config = dict(
    model='image classifier',
    image_size=64,
    horizontal_flip=True,
    num_classes=9,
    norm='layernorm',
    expert_mlp_ratio=0.25,
    optimizer='adamw',
    lr=0.0017,
    warmup_steps=150,
)
Rows from block 4, named by matrix and row number. Rows with one number belong to one attention dimension. Each number is 128 + 32 x the weight over its row's rms, rounded and kept within 0 to 255. All counts start at 0. After the name is the row's rms in percent of the matrix's.
# v: attention value (model.blocks.4.attn.v.weight, 384x384), inputs 0-42
# proj: attention output (model.blocks.4.attn.proj.weight, 384x384, transposed), outputs 0-42
v.243 123 [166 143 118 144  57  92 177 142  70  84 109 128 156 124 128 120 114 128 128 128 125 128 128  75 196 132  77 182  72 128 151 109 104  70 128 144 128 107 174 143 125 205 128]
v.244 109 [157 141 126 176  55  71 104 135  91 128  82 128 191 103 151 101 128  81 128 104 101 170 128 128 128 128  40 180  66 128 184 110 132 116 116 102 145  88 128 128 139 211 191]
v.245 113 [ 91  91 138  89 167 199 107 128 169 129 159 128 105 137 168 128 128 128 145 115 128  84 128 175 113 128 189  60 156 104  69 146 140 185  84 172 128 136 128  93 128  73 128]
v.246 115 [128 108 128 112 177 128  95 128 237 122 158 128  95 128 128 128  84 151 157 128 128 128 128 128 128 109 128  84 128  83 109 184 128 165 103 169 128 139 128 128 171  71 128]
v.247 100 [128 128 143 132 191 163 128 121 168 128 124 128 104 128 128 128  95 128 167 161 128 133  89 153  62 145 244  57 188 128 109 168 129 188  85 128 128 147 128 117 154  80  86]
v.248 100 [128 114 174 128 185 128 128 128 167 128 135 174  76 107 146 115  86 155 193 161 128  96 141 132 128 145 128 128 130 142 135 128 110 183  89 142 150 128 109 141 128  80 128]
v.249 102 [180 128 124 126  75 128 160 105  38 115 128 120 174 164 120 128 158  68 146 128 105 141 140  86 154 135 128 128  96 126 149 100 126  81 122 128 128 111 116 139 128 187 170]
v.250 111 [128 128 114 165  56 128 152  98  34 126  76 128 167 204 108 128 128  91 128 128  98 169 124  89 180 128  78 179  64 188 128 128 103  76 163  85  93 128 113 154 128 190 160]
v.251 112 [128 128 168 126 154 168  70 144 212 128 164 170  88  99 128 134  92 172 186 128 114  96 107 153 128 134 138  90 155 128 132 160 128 168 104 139 151 180 135 128 101  81 116]
v.252 099 [150 128 147 128  81 128 169 107 118 128 128  86 167 143 111 158 178  90 128 122 144 141 128  77 226 113 128 167 128 109 150  77 139  57  81 128 141 128 128 120 115 181 128]
v.253 119 [125 112  76 141 128 128 162  96  39 116  71 128 171 160 128 127 158 128  98 128 128 160 128  79 191 111 128 136  78 128 128 128 112 106 128 128 110 108 128 147 128 194 172]
v.254 127 [161 138 128 143  54 128 154 108  48 128  64 128 178 128 128 127 141  93 124 128 128 157 128  93 186 128  85 159  66 128 186  98 105  84 155 111 154 114 128 148 123 167 103]
v.255 072 [128 128 128  84 160 128 128 204 175  87 148 113 133 128 120 128 106 128 128 128 145 128  89 128 128 128 170 163 128 128 135 128 146 128 119 141 128 127 194 128 128  75 130]
v.256 091 [136 146 128  14 107 128  84 119 128 119 128 128  80  77 142  84  51 106 160 157  99 128 169 156  92 118 180 140 101  78 151 188  93 191 128  17 129 163 123 128  69 172 128]
v.257 068 [ 63  98 149 173 128 128 128 103 112 128 189 138 174 128 121 134 128 128 128 135 128 144 128 150 128 144  81 128 167 204 128 128 128 128 119 128  76 201 128 128 179 128 128]
v.258 072 [164 153 101 213 152 128 128 173 162 128  87  96 128 145 128 128 128 125 165 128 201 170 147 184  86 176 122 117 203 112  89 128 128 112 161 216 128 162 191  87 161 128 128]
v.259 088 [128 114 128  86 126 182 111 128 149 110  94 128  64  63 128 128 128 128 188 125 128 128 117 149  94 128 178  87 128  78 113 165 102 128 128 128 146 128 158 117  68 147 103]
v.260 086 [128  60 128  62 155 140 153 128 101 199 128 152  80 117 143 107  46 109 153 119  79  71 159 182 128 128 186  81 161  68 128 128 105 128 109  48 128  91 128 142 128 128 136]
v.261 098 [128  75 128  86 168 128  69 128  89 164  67 174 128  82 107 118  59 128 152 157 142 112 101 188  48  91 173  88 128 128 160 193 128 149 132  94 150 160 128 179 159 149 189]
v.262 068 [128 128 128 254 128  82  91 128 105 172  62 123 128 149 128 192 128 172  72 142 128 186 104 143  90  95 102 128 128 147 169 111 128 128 128 158 128 163 121 128 207 148 128]
v.263 080 [128 128 128 126 128 159 128 128 128 117 128 123 128 128 165  96 128 118 128 128 128 128 128 147 154 128 136 128 135 128 128 115 166 128 150 160 154 114 119  74  37 116 128]
v.264 086 [128 128 128  34  90 162 104 151 128 148 134 128 122 128 179 128 127 150 202 128 128  82 136 153  68  73 128  91 128 128 126 128 104 143 128  55 128 128  97 128  42 135  98]
v.265 083 [ 80 179 116 128 128 158  75 103 128  94 128 128 174 128 101 100 128 145 128  82  50 128  88 128 128 194 128 128 139 128  99  79 128 162 145 156 128 128 128 180 174 128 102]
v.266 098 [128 153 174  78 122 149  69 141  94  78  74 128 135  74 166  87 128 141 133 152 128 112  97 128  37 128 183 139 158 117 128 164 128 219 128 128 128 128 128 154 128 171 128]
v.267 085 [128 181 128 128 109 131 111 111  90 157 128 128 101 128 137 128 128 128 128  97 128 149 172 139 115 168 185 128 128  66 119 157 128 174 128 128 163 100 128 128 133 128 181]
v.268 092 [128 128 128 128  88 129 128 151 138  72 128  32 161 128 155 128 128 128 148  74 128  98 234 128 143 180 164 127 115  80 128  46 103 165 193  80 149 119 128 123 112 104 125]
v.269 131 [118 105 128 162 156 128 175 148 165 128 136 128  78 137 111 160 118 148 128 128 191 128  80 139 128 128  60 157 128 177  82 128 116  72 103 218 164 128 152  58 128 128 120]
v.270 105 [113 146 128 213 146  87 142 114 109 135 102  97 128 128  99 128 170 128  91 135 128 128 106 119 132 128  91 128 128 128 146 128 128  75 162 134 133  80 104 128 198 128 187]
v.271 107 [128 162 166 219 134 151 185 155 207 132 128 148  70 162 122 138 128 127 108 128 207 137 128 125 149 192 128 183 128 138 123 102 128  36 128 220 128 123 171  65 120 128 119]
v.272 090 [ 96 128 109 198 128 126 154 118 157 128 179 115 149 138  91 176 128 128 128 128 170 155 118 128 178 117  51 124 109 194 161 128 128 128 128 173 114 119 128 106 139  69 103]
v.273 123 [128 154 143  97 107  93  68 112 128 128  96 128 136 144 115  53 128 128 147  78  60 149 162 111  91 138 183 128 128  80 157 128 134 166 140  61 117 128 101 166 128 150 128]
v.274 108 [140 154 128  53 166 128  74 146  80 141 128 128 128 111 180  87 103 128 159  83  71 123 192 128 128 129 177 128 128  73 128 128 128 218 116  47 109 128 103 183 128 128 128]
v.275 116 [110 132 147 100 134 135 192 128 141 128 164 165 128  83  87 173 132 145 128 217 186  96  82 128 128  83 128 128 138 164 128 128 114 105  84 128 128 141 143  70  63 128 147]
v.276 081 [128  85 137 133 116 128 168 138 128  85 129 177 128 141  96 128 112 128 128 177 128 147  63 151 158 170  82 128 128 154 128  81 128  80 143 225 158 183 111  70 164 128  75]
v.277 091 [113 128 128 182 128 142 184 128 144 128 166 128 146 163 128 183 207 138 128  99 178 170 114  88 128 134  74 185 109 128 116 128 128 128 128 164 122 112 128 128 159 129 128]
v.278 082 [118 128  95 205 128 128 155  92 128 128 136  94 150 152  93 120 193 128 130  76 128 169 143 106 168 192 101 134 128 120  73  92 128  96 149 190  90 104 128 128 166 128  93]
v.279 085 [ 94  83 131 128 146 151 128 100 161 191 128 128 128 145 128 128  66 142 128 127 154 124 155 128 128  84 139 128 149  81 122 128 184 148  99  44  98 134 116 110  80  99 149]
v.280 105 [117 128 128 215 127  89 128  71  96 128  79  96 157 171  81 151 128 128 128  83 103 202  96 100 149 145 163 130 128  93  95  84 128 105 139 192 128  90 119 174 226 132 128]
v.281 076 [152  84 145 128 128 117 208 114 182 151  83 100 128 156 124 158 128 152 117  61 170 128 178 126 128 128 114 128 152 100 101 130 159 152  99  87 128 128 123 128  88  75 185]
v.282 079 [128 128 182  89 119 141 128 169 128 133 106 199 128  92  99 128  60 102 128 147 128  90 189 128  68  62 128 115 128 184 128 128 128 184 128  58 155 161 171 128 128 157 207]
v.283 087 [158  79 128  38 128 221 150 125 178 128 131 128  82  56 162 106 128 128 182 128 128  51 145 128 131 160 144 161 128  78 128 156 150 128 111 128 160 169 128 128  39 115  25]
v.284 091 [159 186 128 182 102 169 156 171 198 114 104 128  76 128 193 128 180 128 128 113 198 110 128 128 139 161 128 146 128 107 126 128  82 113 151 211 177 128 194  51 128 128 103]
v.285 101 [ 94 128 128 199 128 137 213 145 128 123 145 128 111 128  84 168 171 124 148 144 173 121 107 124 161 176  76 160 114 194 128  94 128  63 140 203 128 123 171 123 110 127 100]
v.286 082 [121  92 128  96  93 128 196 170 152 128 157 138 160 119 128 174 176 128 130 180 155 112 128 128 128 151 133 159 128 198 128  90 128 101 128 128 128 158 168 128  85 112  71]
v.287 097 [128 128  70 167 178 106 134 112 128 128 128 143 128 137  64 149 128 128  65 176 137 197  78 162 108  92  87 133 128 183 145 117 128 128  80 139  90  80 100 128 159 128 174]
v.288 107 [ 91 117 158  98 143 159 128 149 112  93 151 204  68  74 128 104 109 136 171 198 162 125  81 205  78 141 112 101 136 126 128 162 128 110 128 128 128 128 161 117 111 100 104]
v.289 105 [ 99  90 128 128 145 182 114 128 122 128 172 169  94  73 162 153 153 128 200 209 165 129  60 154  89 144 121 103 151 149 103 128 128 114 101 128 128 162 110 101 128  69  67]
v.290 078 [ 95 155  83 125 151 128  97  89 128 128 128  77  60 131 128 119 124 203 145 128 168 128  74 152 144 128 128  67 146 118  75 164 177  81  80 174  99 178 136 120  75  99  75]
v.291 124 [128 187 157  94 128 179 131 198 166  99 163 172 128  87 145 128 143 114 125 157 184 128 128 128  68 174 114 128 102 158 120 171 128 102 153 167 128 148 194  94  99 122 103]
v.292 112 [104  72  88 108 128 142 105  74  82 156 128 126 130 124 117 128 103 153 162 128  87 128  89 161 145 123 171  51 179 128 130 128 111 107 128 128 100 150  87 189 149 128 105]
v.293 163 [131  97  59 131  92  89  94  81 128 155 109  60 211 159  97 164 131 112  99  94  83 149 156 101 156  96 175 109 107 128 155  86 128 156 123 128 123 128  85 147 160 128 169]
v.294 165 [118 156 169 128 160 186 139 172 150 128 141 164  70 128 147 100 117 156 147 178 168 128  70 161 100 154 102 124 128 163 105 188 108 117 123 128 128 128 162  98 128 128  84]
v.295 075 [214 207 186 128 128  99 128 128 128 115  52 180 128  45 128  73 128 119  58 133  65 128 118 128  14 147 123 128  92 133 182 189 113 128 128 128  78 159 144 128 118 130 185]
v.296 117 [113 128 128 132 156 195 128 128 180 145 190 128  73 101 128 134 148 177 156 186 194 109  83 153 102 128 108 119 146 168  73 182 158  94 142 161 128 125 128 108  89  90  57]
v.297 123 [128  48  51 128 119  93  94  83 128 128 147  79 172 128  91 146 128 128 102  99  84 123 113 128 161 109 162 128 128  82 132 108 156 128 128 117 111 115  77 128 151 128 162]
v.298 133 [ 84 174 128 193 159 160 128 128 180 128 170 153 128 135 121 130 157 182 169 163 156 143 139 128 114 196  93 128 151 128  69 161 156 128 108 173 100 164 148 128  85  89 102]
v.299 128 [128  86  85 129 118 128  81  93  97 159 108  52 168 191 109 145 134 128 166  96 109 145 145 113 128 128 185 128 103 128 117  69 128 160 128  86 152 128  72 150 160 128 133]
v.300 123 [145  69 128 109 100  78  84  88  93 127  86  72 154 128 125 127 128 128 128  72  76 128 178 128 171  96 173 132 128 114 189  83  92 128 167 128 121 128 128 172 155 160 128]
v.301 111 [ 53 174 128 128 151 205 128 128 173 124 152 195  76 128 135 119 124 146 173 203 150 128 128 174 119 184 128 128 160 126  54 166 131 128 128 128  93 128 128 128  79  88  74]
v.302 133 [ 99 156 172  92 165 182 129 169 164 128 123 196  75  80 154 131 133 170 146 181 154 128  67 153  97 167 128 123 128 128 103 176 120 114 128 128 126 167 207  93 111 123  63]
v.303 108 [128 128 128 153  86 128 128 121  96 128 128  77 171 190 128 111 153 128  70  58 128 128 170  94 174 128  87 163 128 159 156  73  87 175 167 128 145  85 128 129 179 164 128]
v.304 097 [128 125 121  93 128 128 128 170 128 156 143 169  78  92 171 162 164 155 174 199 191  97  70 158 128 167 128 118 117 128  65 162 140  92 128 199 128 104 164 128 128 128  31]
v.305 095 [128 170 107  87 156 108 169 163 128 128 130 156 109 128 109 128 123 161 112 103 175 107 106 174  91 128 106 128 128 128 128 144 128 159 128 128 148 111 211 135 128 168 128]
v.306 117 [111 110  76 141 128 145 104  65  94 140 116  97 128 167 101 126 128 137 128 128  99 128 128 128 168 139 161 105 159 128  94 117 150 107 104  95 115 129  66 128 165  72 128]
v.307 159 [142  95  78 148  93  92  93  78  90 128 115  65 159 128 128 128 120  99 108  80  79 159 164 108 170  76 149 129 127 128 128  75 156 128 128 128 114  90  69 151 159 137 169]
v.308 116 [ 83 123 159  80 157 200 145 205 128  99 128 179  58  62 128  99 112 125 156 220 128  84  92 191  98 159  96 123 148 128 103 170  96 128 139 167 128 157 128  79 113 119  82]
v.309 097 [ 98  81  73 167  99 128 107  69 128 150 128  43 190 188 110 122 156 144 128 128 128 152 128 128 222  98 139 108 122  75  80  71 181 109 128 116 102 144  54 158 181  64 151]
v.310 115 [167 128  96 167 128  83 128  96 159 151 128  63 172 160 128 144 128 157  85  52 128 128 177  80 174 111 132 166 128 141 128  54 162 143 128 128 128 138 128 128 128 128 173]
v.311 150 [103 185 128 128 150 174 150 161 169 128 183 157  77  96 157 139 160 169 138 167 194 128 106 153 128 162 107 128 120 164  80 155 139  95 128 167 128 151 186  89 128 128  85]
v.312 109 [146 116 108 128 110  60 109 109 128 128 128  95 177 164  91 128 128 128 128  88 128 136 161  85 149  69 166 145 128 110 128  89 167 174 112  71 130 101  76 170 151 158 160]
v.313 138 [ 82 155 173 101 172 173 128 160 128 128 162 200  76  88 159 128  96 121 159 210 128  94  88 167  95 147 128 123 128 166  99 174  77 128 128 128 136 147 161  90 106 138  87]
v.314 174 [128 182 154 104 149 169 160 169 155 128 151 188 104  90 147 128 146 166 128 183 166 103  90 166 101 168  90 126 135 126  99 182 128 117 126 165 105 178 186  98 103 115  71]
v.315 093 [128 174 128 153 153 148 128 163 180 116 164 128  99 147 180 137 140 128 165 165 169  89 128  97 191 205  78 140 128 156  98 128 128  71 164 168 128 128 205 107 103 102  45]
v.316 102 [161 197 193 129 123  94 155 117 139 116 128 151 128 110 157 128 128 167  95 128 150 118 128 128 109 123  99 221 128 105 168 169 128 128 154 179 128 128 184  83 113 141 183]
v.317 131 [128 137 171  80 135 171 129 179  96 107 148 185  70  86 128  99 128 128 161 168 128 130  76 158  91 128 110 128 140 149 136 186  82 128 136 155 114 159 153  73  89 144  90]
proj.243 118 [ 94  98 150 117 111 111 128 183 128 108 164 128 112 121  83 110  86 148 159 180 109 111 101 166  95 128 128 128 128 146 185 113  98 128  87 128  66 128 128 128  76  96 128]
proj.244 110 [107  76 128 108  90  89  55 128 128 105 189 177 128  79 137 123 128 128 162 182 128  82  86 128 106 128 101  78 151 128 144  99 128  95  80  88  42 103 128 105 108 128 156]
proj.245 115 [165 164 128 133 170 150 203 112 128 171 128  86 128 184 130 126 128  93  67 101 128 128 153  69 143 139 121 180  96 128 128 134 130 133 167 189 194 136 128 141 144 183 128]
proj.246 110 [159 106 118 170 128 149 201  76 176 106 107 100 149 178 128 137 176 128 112  92 128 184 159  93 128 128 159 211 128  83  80 128 160 142 169 177 220 152 145 128 151 165 137]
proj.247 117 [135 146 106 133 150 160 128  95  99 146  51  93 128 151  99 164 148 128 102  83 144 163 128  73 156 173 130 171 108  97  91 130 126 142 184 128 188 145 166 135 173 124 136]
proj.248 104 [166 128  90 128 167 146 212  75 141 153 126  57 109 197 118 128 128 110 128  64 128 173 136  93 172 128 128 128 128  92 107 128 123 121 164 128 199  88 158 128 152 128 129]
proj.249 106 [ 93 128 130 118 136 128  94 150 128 126 150 199 128  70 127 105 106 139  81 175 101  80  55 160 105  68  99  75 128 131 167 138 132 148  75 128  56 128  79 121 113 128 128]
proj.250 103 [106 112 128 128 153 113 128 128  67 128 128 151 128  97 128 111 128 128 128 219  91  93  64 156 128 128  96  48 145 138 163 128 128 128 128  79  56 128  80 128 104 128 116]
proj.251 107 [128 107 108 128 111 144 195 100 155 113 128  87 144 128 128 151 128 128 120  79 128 128 140  89 140 128 154 190 128 128  89 139 163 128 217 189 225 128 170 161 171 160 128]
proj.252 103 [128 128 125 119  94 128 128 135 128 128 158 185 112  68 101 128 119 173 104 194 125  93 102 168 100  73 121  95 128 128 144 128 147 128  69 128  69 114 128 128  98 128 146]
proj.253 110 [128 128 130 128 128 128  48 170 128 115 128 167 106  83 128 111 128 128 128 180 107  67  72 147 112 128  94 128 154 167 157 128 128 145  56  80  71 110  77 128 128 110 112]
proj.254 116 [ 97 140 128 130 137 128  71 186 128 128 128 179 122  93  80 148 118 128 157 173  94 104 128 213 128 128 100  71 165 148 188 129 128 115 104  70  44 118  68 128 128  94 128]
proj.255 085 [117  83 128 146 128 148 235 128 128 128 128 138 138 170 128 128 128 114 128  75 128 188 190  80 128  97 128 124 154  99 119 128 167  95 128 128 170 104 128 103 128 108 148]
proj.256 100 [100 128  98 112  55 103 128 133  88  88 120 128 186 128 128 128 136 115 102  72 128 173 128 128 178  57 128 101 142 128 110  96 108 128 151 128 211  94 128 128 161 103 106]
proj.257 084 [ 65 125 128 128 128 128 128 128 128 137 128 116  97  59 140 133 128 128 128 176 128 128 129 148  58 126  72 128  53 128 112  91 133 145 128 128  24 128 104  86  93 155 128]
proj.258 079 [128 179  99 128 195 131 106  87 139 159 128  99 107 123 150 128 128 156 128 128 128 110 206 128 161 128 128 132 148  44 128 133 166  84  55 167  88 128 128 101 175 128 128]
proj.259 094 [172 135 128 118  57 128 104 142 108 141 128  49 132 189 147 128 140  97 128  99 147 128 114  65 164 109 128 157 199 168  97 131 136 110 168 128 216 165 128 155  93 155 128]
proj.260 095 [128 128 145 107  77 151 128 128 128 128 134 103 111 128  84 149 128 105 133  52 128 157  87  54 167 138 128 175 176 110  87 128 115 114 207  68 212 131 180 181 128  99 112]
proj.261 098 [131 128 128 126 112 128 113 105  82 128 128  60 128 128 141 142  33 128 128 128  79 165 101 101 128 128 106 111 161 119 123 114 117 196 128 128 128 128 128 207 149 148 128]
proj.262 081 [120 180 128 173 219 147 122  89 128 128 128 186  59  55 118  93 144 159 164 122 123  99 203 180 128 128 128 128 105  74 128 105 126 128 128 128  31 107 105 128 152  97  98]
proj.263 092 [128 135  87 128 128 139 128 110 149 156 163  63 165 196 112 128  72 135  45 128 125 192 128 128 165  91 128 109 163 146 158 182 112 155 141 112 210 142 139 173 119  95 203]
proj.264 095 [153 131 128 128  38  92 177 128  65 128 128  91 144 183  90 128 128 128  57 104 128 116 128 101 169 128  88 123 144 128 128 106 128 128 162 128 198 128 158 128  99  86 128]
proj.265 098 [127 128 163 121 128 184 148 157 128 128  63 147 139  75 208 104 170 119 166  73 132  97 137 128 142 179 174 168  93 145 117 136 214  95 128 153 109 117 128  64 128 203 102]
proj.266 094 [110  70 128  88  34 110 128 177  73 115 104 128  94 146 182 128 164 105 156  68 134 128 124 128 202  96 128 130 185 128 111  84 128  76 179 128 128 123 152 128 171 162  76]
proj.267 096 [100 156 177 111 141 128 119 175 141 133 128 139 128  94 157 136 181 150 178  61 166 146 128 128 182 146 210 131 133 128  69 128 181 128 128 170 234 147 162  97 175 187  94]
proj.268 096 [128 128 128 128  74 117 109 128 128 108 128 142 144 159 125 142 128 125 128 139 128 137 100 128 210 145 127 120 128 167 128 126 167  86 128 128 215 128 144 128 128 128 125]
proj.269 118 [208 129 124 149 143 111 117  59 128 128 128 112 157 128  84 128  63 128  89 183  91 128 163 113  73 102  72 128 128  79 175 103  44 114 159 146 124 128  81 168 143  61 200]
proj.270 109 [ 87 128 128 137 185 172 130 172 128 177 132 189  70  76 160  80 190 149 182 148 171  93 151 172 128 179 128 139 128 105  80 137 128  98 122 147  70 157 119  65 163 153 130]
proj.271 100 [178 137 128 177 172 164 107  68 128 128 175  94 152 128 106 128 128 128  79 175  97 116 204 157 108 165  39 122 110 128 182 160  98 114 128 158 118 141 113 120 104 130 201]
proj.272 095 [134 128 112 128 216 144 128 112 128 136  98 152  79  88 107 128 128 128 145 181 106 120 158 128  48 128 117 128 128 128 147 147  96 154 119 128  32 128  85  86 142 106 128]
proj.273 109 [ 44 113 128  79 114 122 148 187 128 128 146 180 128  77 171 128 196 151 170  92 170 160 128 127 182 128 149 128 128 179  68 114 194 128 133 167 173 112 193 107 166 195  80]
proj.274 104 [ 70  91 147 128 128 108 128 128 102 128  94 148 128 110 170 128 188 134 128  74 180 154 128  86 158 128 128 142 151 156 128 128 128  81 128 112 195 128 171 148 172 149 128]
proj.275 109 [181 128 128 132 128 128 128  78 128 122 112  78 128 128  59 144  52 128  65 128 111 128 146 128  98  94 128  93  96 128 174 150  51 204 134 128  93 143  93 200 101  56 187]
proj.276 086 [184 147 156 179 128 116 104  84 173 136  86 128 123 128 177 117 132  79 128 141 128 123 153  98 126 128 128 199 105 138 170 125 128 128 146 137  64 116  91 128 110 165 128]
proj.277 100 [125 178 128 128 193 145 128 127 169 175 124 170 113  58 128 128 147 104 112 191 128  89 120 177  80 129 115 128 128 132 186 128 149 128 128 158  64 128  93  69  91 158 186]
proj.278 092 [128 164 180 137 128 165 128 180 175 125 104 246 128 128 108  83 128 132 128 128 142 128 134 165 122 157 185 128 172 137 121 128 128  66  86 128  96 120 128  43 128 128 128]
proj.279 089 [134 123 106 106 128  92 128  86 128 128 173 128 128 162  74 107 102 128 103 128 125 149 124 139 167 128 128 128 174  61 128 128 128 178 102 173 229 114 128 181 132  71 128]
proj.280 107 [128 149 128 129 128 171 128 172 128 167 131 128  75  82 179  96 173 151 209 134 128  98 128 128 128 128 176 156 138 140 110 128 192  57 128 128 128 128 128  22 180 165 128]
proj.281 084 [178 115  75 128 113 128 105 128  57 128 132 110 164 128  85 128  54 161 128 129 128 196 130 132 128 128 115  97 153 124 177 128  78 144 128 103 156 151 146 180 139 111 203]
proj.282 081 [172 128 128 128 128  63  87 127 128  71 128 128 174 183  83 209 128 177 128 140  90 128  67 105 146 104 147  91 128 123  92 128  56 165 168  99 169 111 113 233 133 128  89]
proj.283 102 [128 128  77 103  58  72 128  86  78 162 128  43 212 128 128 157  87  88  76 110 115 129 128  93 151  63  73 128  98 164 128 136  73 128 128 128 128 108 128 187  99 128 128]
proj.284 094 [182 128 117 128 128 128  94 107 109 127 194 123 128 181 108 121 128 140 128 143 128 128 158 123 128 143 150 128 146 119 113 128  58 128 140 137 128 181 126 128 127 129 134]
proj.285 100 [205 166 118 128 159 133 128 128 128 164 166 102 128 157  74 118  80 107 128 202  87 112 158 128  81 177  98 128 128 113 172 177  54 128 147  82  71 128 103 111 128 115 181]
proj.286 094 [209 109  96 128 146 137 128 128 167 102 128 129 184 131  85 139  93  97 128 144 129  91 136 133  85  70 128 111 128 164 156 127  54 161 153 128  74 128 128 107 121 105 128]
proj.287 100 [140 178 128 144 184 148 118 128 128 137 128 128 102  88  94  94 128 128 128 113 116  84 109 128  66 128 102 112  99 128 128 128 125 154 114 182  26 122 103 128 147 128 129]
proj.288 112 [163 134 107 119 128  76 128  93 128  68 105 128 138 188 128 128 128 103  68 166 130 128 119  98  72 147  98 128 128  84 130 157  85 143 128 128 155 154  99 209  86 128 119]
proj.289 092 [128 117 128 167 128  75 128  35 149 128 128  56 102 128  86 151  72 128  90 200 112 157 116 117  20 170  92 100 128 128  85 165  47 170 128 128 125 202 128 168 111  83 128]
proj.290 097 [128 175 101 173 128 128 121  95 170 128  98  92 123 209 102 161  80 128 128 187 128 205 162 128 128 104 175 149 128 128 150 217 128 168  55 122 121 140  78 185 128  59 155]
proj.291 107 [139 128 136 128  91  90 144 155 128  67 149 117 128 128 125 154  89 103 105 156  87  93 148 128  87 117 117 108 105  95 168  87  91  90 100 101 156 115 131 173 128 141 125]
proj.292 105 [105 128  86 138 190 102 166 128 128 175 145  89 136 174 112 149 128 128 128 177 181 107 147 110  88 128 108 128 152 144 128 214 157 166  68 128 141 145 128 155  97 120 142]
proj.293 120 [107 145 117  72 136 128  98 140 155 194  94 183 128  86 160  94 153 143 154  98 177 154 111 154 155  99 142 128 174 178 128 128 167 131 154 167  93  77 124  81 162 128 128]
proj.294 123 [128 140 137 173 128 105 151 101  87  58 139  95 128 183 121 128  86 115  73 128  94 151 153 109  87 141  79 121 128  65 128 157  82 128 128 128 115 182 128 183  77  81 127]
proj.295 084 [128 167 128 135 121  82 100 183 128 110 128 128 109 127 156 144  79 128 114  93 128 136 145 125 171 132 124 128 128 116 155 110 118  64 153  72 128  99 128 193 128 144  95]
proj.296 102 [159 132 102 188 151 128 139 101 128  85 149  81 129 222  63 157 128 169 100 166  87 128 167 115  67 149 103 159 101  80 128 164  72 185 107 128 141 192 128 185  81  80 165]
proj.297 111 [ 85 160 103 137 160 142 128 106 128 178  95 149 128  81 128 103 182 128 128 116 170 161 123 142 187 135 145 148 181 174  76 165 163 128 140 144 104 124 128 128 128 113 142]
proj.298 104 [189 128 104 169 172 128 101  82 128 110 109  68 143 195  78 128  17 128 112 187 128 128 161 128  52 155  98 128 115  30 165 172  57 143  88 133  99 129 127 187  90 128 153]
proj.299 110 [128 128 118 128 163 128 128 133 128 180 110 153 128  73 126 110 140 128 151 128 177 128 111 131 182 119 144 128 174 197 111 128 128 162 147 185 128 128 116  71 122 146 139]
proj.300 110 [ 90 128 128  72 133 128 128 128 141 194 109 193 128  50 160 128 166 112 128  98 190 128 130 123 172 114 155 184 137 178 107 106 183 148 167 128 128 100 184  66 147 164 128]
proj.301 098 [185 128 128 192 128 128 121 128 128 119 128  75 112 238 128 128 128 128 103 128  68 159 169 102  55 151  77 128 105  51 128 180  49 128  77  98 145 227 136 198  94  98 159]
proj.302 111 [157 133 135 190 133  98 148  94 100  68 146  52 128 199 112 128  72 119  69 165  84 113 145 134  68 141 128 128 128 128 128 154 128 140  87  90 128 189 132 206  89  59 128]
proj.303 101 [128  76 171 128 128 170 129 158 170  97 147 192 128  44 123  77 179  92 168  86 128  62  76 104 204 128 128 137 136 184 130  99 185 115 180 181 159 128 161   0 196 153 128]
proj.304 098 [154 135 105 128 128 115 171 128 128  99 128  64 145 196  85 205 116  96  49 128  88 128 128  94  68 128 106 148 107 115 126 128  73 174 128  77 128 198  95 164  86  83 128]
proj.305 098 [166 128 128 120 128 130 128 196 112 128 140 102 142 128 128 115 128 105 128 111  81 128 128 128 128 151 128 110 113 125 186 128  86 128  95  96 104 128 128 139 128 128 136]
proj.306 104 [ 89 128  93 134 128 128 128  79 144 207 128 105 128 128 150 144 135 128 120 154 159 131 121 133 134 117 145 135 128 146  81 182 175 156 151 128 145 160 121 128 108  90 168]
proj.307 121 [119 128 103 128 153 128 118 139 162 176  82 190 119  70 156 113 178 128 128  90 159 140 116 146 169 112 128 128 128 173 128 128 184 148 128 128 128 128 160  58 168 128 137]
proj.308 106 [178 129 137 173 128  71 113  72  88 103 128  62 128 197  73 128  82 123  70 128 128 128 147 107  78 149  87 148 105  79 149 164  72 149 148 103 162 210 125 205  83  75 106]
proj.309 099 [128 156 116 165 144 128 128 103 166 235 112 112 139 165 128 128 139 151 108 128 174 157 171 152 128 124 154 134 174 162  90 170 177 127  95 128 166 141 167 128 106 100 141]
proj.310 105 [ 93 151  93  67 128 128  94 146 165 154 127 193 128  83 128  82 184 134 163 128 143 103 143 165 187 114 175 139 179 128 138 128 128 128 128 190 111  78 136 128 164 169 128]
proj.311 120 [162 125  93 175 137  98 108 128 128  90 146  73 128 210  84 155  91 128  85 186 113 115 155 101  95 163 128 124  97  84 133 168  56 128  78 128 139 166 128 209  82 128 132]
proj.312 107 [ 59 128 125 116  95 165 128 154 145 176 102 176 150  74 176 128 167 110 128 107 178 104 101 137 167 104 160 168 159 128 141  90 188 131 128 128  99  46 128  60 174 128 111]
proj.313 119 [152 128 144 166 112  70 160  92  92  58 142  72 128 128  89 146  84 111  79 172  94 128 128 121  96 172  95 122  97  79 130 154  70 171 128 117 141 166 105 188  82  78 159]
proj.314 125 [157 131 109 168 108 100 128 128 123 108 155  73 111 175 128 150  86 140 128 174  98 128 151 117  91 158 107  97 111 107 132 139  85 125 106  96 144 174 128 208  92 104 124]
proj.315 097 [158 128 128 189 128 131 128 128  67  63 155 128 128 190  66 128 128 128  73 164  88 119  96 128 134 128 128 101 141 128 169 128  34 127 128 139 128 191 128 146 123 135 128]
proj.316 102 [148  91 154 125 128 128 100 128 128  89 127 169 118 112 146 126 128 153 132 128 108 128 128 128 155 128 128 128  82 128 153  72 130 128 159  88  99 114 137 128 162 161 119]
proj.317 105 [138 115 138 100 128 128 139  98  96  98 155  87 124 179  88 134  86 128  94 141  83 116 167 102  96 156 108  84  84  67 136 139  76  98 155 100 176 162 115 200  97 128 102]